From a checkpoint of a small image autoencoder: 203450 training examples.
Rows from block 3 of the encoder of a small image autoencoder, named by matrix and row number. Rows with one number within an expert belong to one neuron, the router's apart. Each number is 128 + 32 x the weight over its row's rms, rounded and kept within 0 to 255. All counts start at 0. Numbers have three digits each.
After each expert's rows are labels from the 100 images, of 14976, where the router gives the expert most weight on average: "strongest on" is what is common among them. Only what is clearly more common there than usual is listed. The data: photos with spoken descriptions (Open Images, Localized Narratives). In brackets: how many of the 100, against the usual share in percent.
# router: router (encoder.blocks.3.mlp.router.weight, 16x128, trained with AdamW), inputs 0-127
# gate: expert gate (encoder.blocks.3.mlp.gate, 16x128x128), inputs 0-127
# up: expert up (encoder.blocks.3.mlp.up, 16x128x128), inputs 0-127
# down: expert down (encoder.blocks.3.mlp.down, 16x128x128, transposed), outputs 0-127

# expert 13
router.13:083112200142048107158122116137147116108141055157035115083140135090130127084117123120146064085084171144100141151165105117174153091107173131089073077159120092086088131148139146173117114099161132093096106138128127141134141124097179125101110132196178039100109133101120128125162140176096172105127153103117110082060149163166144154159148104154115138117185112119112154118117127149097162120138
gate.0:100102138117114126146118136059136153129177117103069159150112142127156104055165082138113159205175119162155151111095135141084078095193154183130073147111160176113110081114082162154036105161181134165122114152096112200177128107157091162052064113143102137139157132117089136155105152147155122118156164110071120132118140149132141098131120107116138102157114137125169137168151165116180106123149
up.0:113153083084174126086146104077079155080131091148138178151151155149193150053112202144121135084097094150086139157130140114107083139143152165153117123157152200123181100146135169126132125127157153095175169109106130167195104083157102104129130102117112201115106131134100132139095112076137123176128126097090119163171064114076125093154089151082089135082113092192120094108154153106124132159121
down.0:106104159092145111077137131199146110186115174126123108172088120099094072166206142118132136162137183137179109167121194153144168136121104119137142183081136108133103150140135132113173150101115104152074095083123129101054106194127153156180152124108132104171168134073198101111173094152138133123154115176143121137099159126179078129115111111139127098152126130080131118175089073150145169182093
gate.1:193114149134128092177105084150166171152104128088127078097126103147143151093094064109086081075168139079129115116113168137121119163136117069198126149168159119109135151124147136132104152097102204135095079159158123169104092141120074114097152103182105114137129132123140121110121092105105158101124165156134159140161160094110127131051102106158122047181139164137085102203115150183105091168162
up.1:174091152107156067139086103123148159112117112053095087103105134126093162086132086126118080096141155115119129106090189133141155192150081043198149137152133115108185126134128131122118132116147194132085113165145124188102102149156128139085154082146133128177129132119141128073119079085138139114161153152142151143129163146110092130058136125093122107182152190129078121203085123152094101155179
down.1:148098167161056166150159184181079108115178083149169130110161092113114157134148143117138088094105095093147104144178140113145132150068120116084169117066141143175128176093103154111137133117129118207058134120116132126124133115173152197120121177140178124129149080113111116081074167116121124118077127104162114053095152104154084134157152124137154153121116049095132139160141169110160186135162
gate.2:195085122142141134118184150214154086146134145121145058123153189148131207198126121132142113084144191141095158135156131114137126166144170106152115069180106142115111129120158142121167117103105126117088087101123163084089135137127026130123171108092165091090099064129141113095106118120151118090148138118136164123158089122131166121085075116139111106157127100171206099145153076107125131128102
up.2:144129119182129131124148142184121112151204143149192128088080154129123166122090091109170135131159128144090069165221189129122155188119134106111096080094109106181084135133131189173176151101133116093084099145123158146164174131104061066103152132145119191108140117113145129106156133140149123127168162149194153117111116089126111135112109110125154131144114167203183113148090080154104155126092
down.2:178107151123130153098141191194132135119148125085131112170152161171089151142147135139107119078127235155107109168137137134144123134133142118147123095162117154108072138135141170112169147095136101138066050156121140157101124176098049070144113066117150112149122087107085110114112095117116132085107120105168159134107112141124170110115036141112105186137127152176175140071149094079137164161084
strongest on: text has "dark" (32 vs 2); text has "playing" (27 vs 3.5); text has "lights" (25 vs 7.5)

# expert 14
router.14:076106177137077106172123110126134084077117044144058109131154102073165079095140146162109082095123145130098129118095097114104153109109117094145090130124159111067100124142154162165091082088161162074060098114132127149107131100125152138083113147197172049118128148106111153135097157172095149114070156126085121092098151151174148147169176111168099185134150110131092133131131155143116141081163
gate.0:150127102138161088128181092080173169106181105152114129045143104078097102078112110065152128158174127126101157094136090127123151133175183176112091064094130113136160180127098094148107146132136145131176104139171190145160150142140143148125121151152066144125096103108204145096115134153185069176074179138110095075127137157147128133169141139105141125148147136135056169093166088120121135159105
up.0:159103111179107106093084129133118106162074068118121090161099132139068181117196108168141132113121110109144134137074131076147164163136064034131181130135116131111115102148130154107176135062072154191140158146138065139089142136151126101117190128103117104129163147106161163133144142133120186123164125122193139187107138093078096171128083092157166140117167156124188129166132163112131109148144
down.0:154103105093155117163133086137195126079133192181109165095133136109131048094116187105140139106159144106109109108144096169107155131150102218116100095175123132125145088121106079144133109144108145110157168156191117111167134104078113116099114129199131172087100097157114148071071163076139082170122076113071124115134133138146137138148146158147066091163117163134100157075178108130110159127086
gate.1:085128142106170204121117092082166076091167085089131169173134130113127143117180153142095180123081111096122140114189124126148107097131105106176176149172169093086192115133126064120129132113081118122150140124161161122185188134113139211141108176119110167140123151091145144148097143090090103131137073146080143159103126104117099077120164125136169186158133110171147046160147162095120102112130
up.1:129098117097128141120093101108102121109129127129164172163126173131119071082121140180156201148108166117158097104136142154101105128097152172124085143107097125154158152159103126141101155186147089122212103201153147126220156172120226126134099095152118187128091123126117133056162128144174097123090116152090094111121139089130131145167161109113098123135078134153120183112205142088156107146101
down.1:134148108197183120108187213142102140166142116118154090147081086110128197186127073088098108167186088138132160135137129109137151147135108112142130118106139161102084134157160122135126113085133135144061153071106144131101122102168090137071140170097135087139151177126177150184128113150106136180157106074151151148120143132087098100074122115113137189136204121083146064170084128160134133105147
gate.2:137152172098146137141116143092127074105138091150204139141160100120135158090130127178184104147189143085162088086098231115107127132151095079077151145106180145165145120123140108087089088117117131163159139185090089068153161130153145095190142127137108183128132121149114160142119082064103156172123099115127134134139133173135108124126127148127034170139155100125084126189123109106108092176158
up.2:163192147157168132116100149124126136133097176147165141109123138118113092136137182154084130144161098146133180144117111116125109065166148148116106110175085095069063118095171105144110144153140088100132129077099081128087109106158164147193100145107146073063147084183117127092111204153162102080201070147146171103142149155114097099107132140088171098110138088066164169099182130132135135120129
down.2:080093145104184127126169127142167081163143131113168121115143122151117099167110117143077139154077187178112151184090104163104116179172098157139172067125099129091111122112149176043221086147099065084079153139112129170116127110156150190210104095092163083136112131157148104098090137096130121145129094153106135138115166106163161091135125100097115161137101126137122156122173162120127099153097
strongest on: text has "playing" (29 vs 3.5); text has "dark" (28 vs 2)

# expert 9
router.9:148155119150166135119119130205118115166153144089150108134072188145113089198124062068137158112162115176160143126107150122113164118193164102177170139125115141153139131085142071095136183143104103136162138119138122044134133111136137119096124063132085148130148089121142103062117100127101082108125116119171134199145111124064113120156143148115128107148102157092142170107042151155165142191082
gate.0:124108087122146149094096144124134156171129082075177129194075110100138169140124108117175105106113173031069149132133134127129141127142164059165138093111202095135125080125101146105133154118119144212079128200144128118111166184112143134098144113153086130123116138075145061139115123169095122143145105156106192151097147092120179136136190148159112141135140156152121149097183088159167144093111
up.0:072140130115113173127126157137099132198103089149136120125104152128126147175141161118148135095172117063110178170105067093149136104183146082131108083071164146112130070110093150094142086059098137133168114141125103068094197070137182120167179094118162119102137098096160134096188102158078163110175139164125150131112077078131123166105131137104165143087166120104119154087141092112182138098131
down.0:096144067112132144118085087158119121145141083136143106109113155136092109146114139166131101191147091097128154179099144113132150119120174070154183086109177118099125116110090173119071103099200131150105106164151141192095132140119130120087156151128135182121108167041213065153165130166103150124134107128101130099079087102123134170155132139160156130076195174089176158127104145117110180094145
gate.1:120098134118114128164130150082106143150060089142108139124061118104129075134127162113142153112151167135121158148115149095159125127135115151140126137111161167100159143081134039100107151124126139144150169129140141119162098112116139123110145053145130107082145180149107093155198052130138126132052110121078200144146096171081115136182133129088118117149110169080055120146178130192224120155110
up.1:129071125161134086169093103153082044091142159135171132104112134158105149182123127074120123113171118139116118114135180123149131132079161137151097110145118194139124093163106081159111136150184168121189131126131159164186128147131009112178155156176139139103083174109145137115151122120150158134076161120110137081090086149116097133092088120091166151058128117147076147166123173104115111118089
down.1:089147157162137130169100118086082112155072129094145155088088046109135125120184181160159136098084132152162122106126142144094140144095108119125205113050116196154125127092113124059101126111200156148201131137122093162148112131149124250122130133102104080096166125153156108165131109141112161148140068107099146110126109151124140136110162084096099139120135110122159135132104133140195106098143
gate.2:105120178084132140127133115136134142150080147072122156117127099122115156176136113147120159096176164127101148140135148079121173029122121133172133119128115153160204146072139189065154086082059119158126175133139127099165149091143141142127084113125113125118140100111122105094155154194117135138180093143162185176156141120123108098136092146059113118043123068117146139110167069146103180132086
up.2:104094141089144092130166159113089159153153133126132111030171142118051156147129128148115155130138185184150109171107182090132185108115082142119149192071165174123148140169200142155111121079092120092107137067115150125108154074119142150096187144157123143076112078080102102146134108157151175102150148129115077113124139094190145146112125102117136137166160119079100106169176161145133125154164
down.2:125133135214137117147093108173162068131191156099114072212160121118156114150140135097130103111088189077106132125147061135106109162150173139139106119182107087137117118087141101142120160142116082073173080107138129068199119121122144135138142107130128118121091128219066126139142127106140077140123153085108174114134146122092204165092130120156120136117107087156145151181110120180146096114100
strongest on: text has "white" (30 vs 11.7)

# expert 0
router.0:140170149159089121155123101068192184188097130070087152090085159110139131069114067202104107101067106078126141111184140153110082129108137159123097129166108136149110117108143169147084109148166146166164111145125121150117059195127136115081083127112146090083153097157135141136061108133154142090080160084108155130147134178119131146096176103160067117136154105135134107146152130193132160139145
gate.0:071189139079155190110128158133104159206117120163106134125141116147109118186139142144079141124085130154064140148134130120156074092117062161092121042157099141160131054103104137137085146140107081113117141154124132106157086138167114153176149095150177133128140152129108097170064132091089142110123115168096147112140078103048077082126107157151101143086133081134147166130140184140142141084149
up.0:150130084138200139096165186135118135146193136172204108105155124172171162156090137128144209191121129154101114165180149122154084150194099162067157081124175137150160117124109154130147127152093051144147120167150147089159163157102095106182147117115094207131176167146172130147146151082098139123117150171138164137159078099118112123167101111151114140106178125110135094110128135158139133156129
down.0:108143170125147084171139126160116086106076169104138087111166108107147107121171166152147114141140136109092098132111153156080141123181126128137084167092135200090160169155165122049128077095161156160125116106139125132116149087177133203099126193130091099099120093097106149130140114163109159168177122132076086133036134140199154142139047101115058138090137151116108146110153150105118108119147
gate.1:154152118108174145135143107060128157071155122162122132096126081115192076153142103107141118134132164187148137112161071132155155091181158160125070100158119143084063117135137064128085137122134130068128131128132120124171092132136106123163106177198109159057142139131112102210120121140078051126101110137161115137084140122147153125194139110084098095122169108085067182132124165149106113158107
up.1:140105132142094116143111144186090115139056132119127092161215107181058152149142158149129134085104128122097124123084173132104116158065122103134180122105126149167176105119127144125110093148121170179090109178087131118090109080113113149110151098093127077203111129176104141069136144129158183124157129156125179088125184149137124152098102145174101161154099143197165133150167110124178127060173
down.1:094147145111196161130145188057176148153138117114158119099137109098131124139067118128144153137135157146174143145123093130186120103167127100083157137120122075141132136097161132149112121110104107067090141132154099130169121209129100093169180126168137169052095172150066102181082099097070119104064138133160128092139142052096160105149152198127146084113141129169100135157153129122155162156153
gate.2:132121094152162173097104145209063114079115121155167137177191101159126138204118130092184164114098123180168146107124123145113096154076195157109108116112110189188147078114077122107059157155121128193131113114147149129162084103143054110199105118111128133127137087110150134135093090102127131125183121130113120085095142145106095116128030147122127125139109154115157142143130156120113148106142
up.2:109169135095113165109145146058181183168117151076098069109085086128128124140129142133114113118124116152149102153151157179105118118098067181144086147135177147162131146106142173144122104155137078176209146121133084128138154191112093118118126130138104125132189145165115114175146068112137126109152130107165131144225089168106142094110142118154056122108158142148088103133090134166077114217119
down.2:121090071168126136142130148168118045120068139126161134184137121135137142146134151115137138106108096115118115151103083194133142131133185107118126146146134201107150134185078141145095098177130100188150100088137081114134147106121091160076087145113130134097139085144131154131156037175151134154139146097097107112080128226167163163116090126114125184194108149166142187116116141115064123098133
strongest on: text has "dark" (33 vs 2)

# expert 4
router.4:157171095142179139064144124149098163183137157115163143160078138156099161157109162151160172135152129152180115131098123163086122115166147127131194177116108165178153127098155093050172130150069139173142162128142114102139149165115104093178167105082052165158146117167124134116120120089164109157131042141174143192158128109109093073118138186152122094075085153134149136142127148113134094145110
gate.0:186169083151164196120121163146166136093081103113153086152166095125122081171139133130173100200182123167141068141106112148121106131152134093111136102118147119081113098125160158099127154097114109085099115114139100099113087107118097130163191177111139130114125135149179083135187153180108153134152107102193154095099221184054142098166078080162114148173145158099122136165134130135116127116151
up.0:147147134125079101105156078107176154148131160047116088131130159049104116096120079153116136186080155138174163112097139130113118154132137088157130122179100064156109147127146082138121129089152092167112134078127134096072124157165156123086098124117149130112109028089086115063065181149146111095155155129129155147114093151145142153117160147115145116123149098163184117124205114157074159166124
down.0:099116125086080125144077130099158119181156167054098191108136127146160140125120132135117203086117070107122163143152127160111129149119148123123114132152114096147114065092071116113133112129148136105154110193133176155129161094133134094107136093136129147158089175183094144103123173092119147068106139181129115163156065114164123124083113159095168130054052177234107143127130152118152118130108
gate.1:120106149159124123149141177164124075159150113097121176130195084136117151212146139119169139136150148129155143099104117136149168119158163133102136125111089215114112121125149136155202099129114104112095114170129118140134164052151139122143111078033129141107135145125147076167120163083092129146115126102114053153093215120145102131121105122130167138120031157121079135167091136128193146116149
up.1:145102119086149165106161157094083139134180110094136148121169091150126089215153169119095128096101165093143105111194154135139113087109129179107159163098164200156173144175110087141164171176078105170181144093135138171125107112102127129144119130132112147150209084144141130161117122110160108106087076131110090125131119125237136100126107132107079125061122100171131104092111136119154173115113
down.1:102096147176120137156133174154139099099096141103121126132185126127179144149125085167148125111099140111130102112048120121139171139167115118117137160154100157144117152123112161141125039145094121107068144149096181133141159040137085122089124073099134110097102157163106148183129161149080131152093176120097077134074183143168101100156100101146181169192105176122098086152103097144183084079153
gate.2:181179142166110103139127105094187148084070127049099123139146068105153136092111096147101094135109187134113123115110085145094160163091135048177140102199108085101109137136090124168136108126161162100101138152088089137078092156132162139060109095120117118148087078154101093100131107128137132109098121117139174129137189160107113126139185100118141078137119109165079153159159117178162147066176
up.2:097090114136131142117128108187068133167140086204119122158122214137032118147126085159081149076145119087156125143172172088145082123127078148075121144080129155130108139111173165078110147140125123086132152144126119159150139140123093128162121173148157123156172098087139122157133160128126139129148139156135072150102081097094152122103040129163108194093165144146172081152111121087066106143149
down.2:126170145078090143139122150112146091096109206110119133128155079153187123084124155100168090181131129132150110058058113166136191147173137142174122105209134102120177158128082082168140096130110089206141095089099112104110084118135157139078143119121095104138098175138112122099128116127130078157142120104104185114114166154135100128161189098108110070170095155087140147088166143150148121105082
strongest on: text has "white" (34 vs 11.7)

# expert 2
router.2:148156171128074130144098145037167148132060134110063147136088132145086157064123158182109070168104135104093127139120100140078105123141102104094117120137143105139091041126158181151126107108160099156119137164126117137121148171122176126078160138093168064094144089157120117185148103147123175093147147112129179185179121140166124123117134109161124127040116128090082119060133128150103139141113
gate.0:114162133166156092114032119171102104118145041112138109175148043120094103186135065083174135108179123148124097115208149085136124156081080142102167111114124128134114171147155079157136144152073129195088132156097124087115154142100092152152175172165116130133148102145149105140074107102140118172140112144176175150113155098121167127115146104159112186133134103140120123092081094143139101119119
up.0:177078102199148113119100133218136153151162097111139152111086109114090147164127064065128219093146147097121127074200121104105185153131111133139128141095125095169118146086154141120169132157121169129128111149124180136154103142117112139084147110125086131109117089124125123208125064112138115173160116138184126173180118123073117123054120149112159166106130148139119122158115110164156093164070
down.0:104062110150064086122137090164141191184158139092110125107118167134124130136183146145123175118117118154119114079124111113054137148111123144110156212096096107138117176138130121103170096061177170084143150141124159099156115068154108169091122109063190112116164102092151148105134107147130155167124117130155067101091083180140117123152115131077138170104131144107136060119161154150185114191128
gate.1:104139085123149127106157124160131128176140110133131132054146155168141163129107120141026136135136125160119153158120138102148120041128083117108142116138106173124203124094162118131130101087074137108113094146112144109109135151131127122107115167156142145077152084159108106196077102148173156112087156090170168198156120098105125157134118131185125161084209080102216142145182161145131134111171
up.1:099105116163143189136156152139102094144106150121105159092141129114130103121118087181128159142098126091137181095124130113050082119090142149133162172116132140121138182131066148147087210146130157153181107105114090160130082078111163081113147132098156106137153189144123184133135135062099195080144109092123173081156121107084122205157117089133072126079126097152176084109151130114167154110163
down.1:133196085129154118156143112126113102130152109169156161095133165132181117177119105107121111091143097137132116191091146077184125114064127089080124108167163077151160054150148156191092096141137165131156140134110163098120157155117143131097185184178115163120120114146169100107112060175125124104078160105179081158115164121107111165123167135117170183129197092123127154152080124144127199117154
gate.2:142139138155143132113137110103173249181068158131159191138080095102146163090114067140109140116129074111109145128122110144189117054139142151122128186136081129174161172097125146153153079128148141120149124112106156172135112122105123128129129073105122104086109104212126160210121110113165122103130152076114164139200123195095112108099135151112125138111135123098122107187121170157141112162130
up.2:112130153152103099183101114069137042204192107149090120148083121109120077151110169167141114133174124159149064147104113102130119159087092083100105129100157135124050129125129119137107094150156095126175129184173123112128156175098160124144132117202197113113113105166118118102109079115094144108133165160116083172092136072121139175190135079114128146135180147077140119086126145119128124079129
down.2:113131165161116125122121075134137198192115123121131173130116184077142157136122080087130126094147100111089121117132125110127131082094104167132117161079078109151112091133177132136151105156154135129125169113110208133175159103113090106102082097140198141077128086224125157105162165123113117137133143121149128176173104181056096108129181122146158200137158130113120099165079081140088086170117
strongest on: text has "dark" (31 vs 2); text has "playing" (25 vs 3.5)

# expert 12
router.12:095062101081174158073142153132103087116120079121139124116141159091149134114127120101100165122103105154126116118124143090103181140149186132134153111139145090116187158108103146081095105106069111109151152114122136135137130099118135118144123141182055150143129137140105174107092186159069083169097090136107107185084121169222175078198146203102123139168154150166125107122161115144075072133114
gate.0:175168122138160159074154109113104155131101108087127151158067141131160130112123166141142158136076114111075126125130196130112156167157121124107135132159135119083118135120150107116119126130113158118033125109152150146153155189117126208108144146109139136168132140099127138080058112104100132167199166153173129138101117117067138047088100160108118170165186214147134098089090172151130092183156
up.0:128136130121106129160126161070128100145145137094128156143133156118172141144112097121135154172061106150149085209107059159095164184159155183117182199131158145174141099125129200175122178132119074087128095159152132124113104144156108120113148057107110135101121179159182112064116097165103155124135155102118089094116191114158133146120166109142173141183129141131160163170052152135141144109163
down.0:171155154105160066072127121196118133092104104163097111185167106088117106073138110081067124131164186093075153094161145111124109123149085181144125067065111144134116123113160119121163134131157157131099130167104072145130180064138080126122134142175146109102083146153124113129157183163120101115152143129150191182190149109121157138190124136121143118064125152114123119149147138148070076183135
gate.1:178061086109146141128159113107103067137129061122157110100148134096172116137105142118141115128150138146170125122129126100179201085126158134159082074218095107110168145093122076130103076104137136100169139173108139119157080153064145102113085162165115171117120079185088186111103143143122136120154134169106133139144141106083160169168122117072174151181178119182137112168186109125122124158143
up.1:122092105082138145120118128122106104076080153105111116139086118152156146098117107121107105139102166131083147196125132071165116125128091164117163140136104198136135105119120154154096186142091128153075192089134149090110105196123139132134108044129134128167173176116170119170153148167067164138085147125065112093098098163130091135114096139097107086120125152036115189088184113130115163123069
down.1:145092143100155163117108146114098098145084156169109171137099122142085128116135113107163095152070171144083141153122148123166085077164113147137151113160125154090146068108116112116106209166112125153068118054164109079078091195176173104162132052116132109198125156093183100134136130150149152152122125113099128124096110089121063112167046111108101092125157122094162173128161138120158148125093
gate.2:099155135065133142133153123151160221152144138075128165159087127126123148146143129100078122143139068100105135164143079133110144085171107137153120054175105056113135136110161101150161082136134072120095156174137108161124137186140124134097053122089129115106170064136122083152122069207098086158136131156133053126107165124145139083097126145093115097125161121137134175063125130135165144096139
up.2:170072142219114087135140128116102049115132144154138090036175114051129134127117090136197114066114187169143140117147183135117180155106198133142157131133155142135144111159129184120163140115135211124123145101126154124092093090135127139098163135142117117111091194107098110122151156116154127084099120087137150115082138122124112156101147088142154179114087168133081135172124092177141131121153
down.2:145060194124113109139074144082101041119060102158099142131119132127133072102122105115143139154119111155110116075147142056167147113092128106131138151130129162111128155145120143138117137138139154106140140099105187147153085081132136183188174109167142094148071175142122148116170218080078136132114138117146215154146094123123097137140134099158174083057123171104116106142136142115100064112125
strongest on: text has "white" (37 vs 11.7); text has "text" (30 vs 6.6)

# expert 10
router.10:084171113123150140110142125139155061138132158108153159168106120112184173073154080090121119108105120137118131090091130172170133155134136142129127168166130170055123140137100061131075185072113043128081136132113140185146145166141090136125090210107110149174087193126130129109095174079075098159064118162104170138109115126133135109153132151128099111147120146132168123103098163138059098100097
gate.0:122187162157125112137103091144170179129133120107063148147138117145203114102114162139115078133120110158139090147080131127089044112090133140077142143156122140118158090163107157154130120194161101132179120147126132137126103153093094190184101123098113128142126155161129087074124070125211107106131143084157104082123123139074120175108191105109151085146146127123147095050064159186120152101124
up.0:104142174132103166171068152122123128085103181028150087156044127109155091107165142141137130145153125099142140129100136159129147154145160157191082191098159131072121174105096088123129164127114126137180118080155110100092101154146083116158156053114174136154119136168114094109093161175160138139160128112138107096092112087177141169148149147150159115197106155092121080134082103112105163109098
down.0:137163168101103145125136122058147160158190074115125124089136126119075140174142104143102101163104171121153089111169098168109117134107166137075140076121138102110108138134201157049174052142153175114085152159085125119144098142109119171143071099142098128148098136067151110127106098099119146156150121078117114116181175164080138110141139141112132097113110125148155096175173146111116114108243
gate.1:159102174142084148131117125114161185117125117117117091086090077115082131200095093107136115132095126158083135171143066155198127087154122122085069170104170113067152101133166092197188109112115085173141109135123169133167141093136109115123122119126133152082100112171076123153134119096145124089148134140190190113151141127169180097078144093112055097088118097113149126159116123099179181116123
up.1:138101142093227163090130144126148160160137124101138153101128127115156151141161118157089201108115150100158145104143143108145152160128103160134166099154133104105158124081137102100102086120075109143120136100137131127111080096132092123154089164128093163135108146112114158107133160139055004146062059148134144152159076184147157113095164105078108146156144105118150101102183075128112084180079
down.1:176139119130163109125119119150176145122121146139114098141144165158135142183115099154122181120163122141069121162216126127139131102164113200124156124130139182076137152141098187130145111128077181152135175111138103128141147133135103100140041096112086091075144109116144132106161073135193106138150115061147086079094099194124185074084110096145151095094127075156091156150100136177098112175126
gate.2:120119138170127139116157115064081116122124057099160124124132164083159130078139103138112084089141163164136144097144137166153142132135180135122127152137158100143083077096101131132128163142163112122132049101108170123129138095161090135147139150143168085130065203137126107143179200087142157153126110159060133046136133180077066137150120117180113075166104168120124057159081121101150137101126
up.2:119145138133098198138187145119121141134108148072125167165090099109119146053175137117131168096097110115155136130146078075138148150117092129155153113159127098186132148070186099138118141162152119124129164158137129107133089147133151140062141109068130090161138137088152143153089091152095092109112150133105101213161078169136119138075088167051095055103120128149110104086153184115180130095183
down.2:166110126092083166128129144161094176134105135164133096132139101137114104178109167139147170074133130128134168127154128152149082151170107119099143122088136168176148146110088140167154147152167187142179104125180140119113125070126131116177178003186116142144140094093150131100115106128162155144186089074117161130072082189133118092107097122142167147116110146152067077122141149151145119191082
strongest on: text has "text" (34 vs 6.6)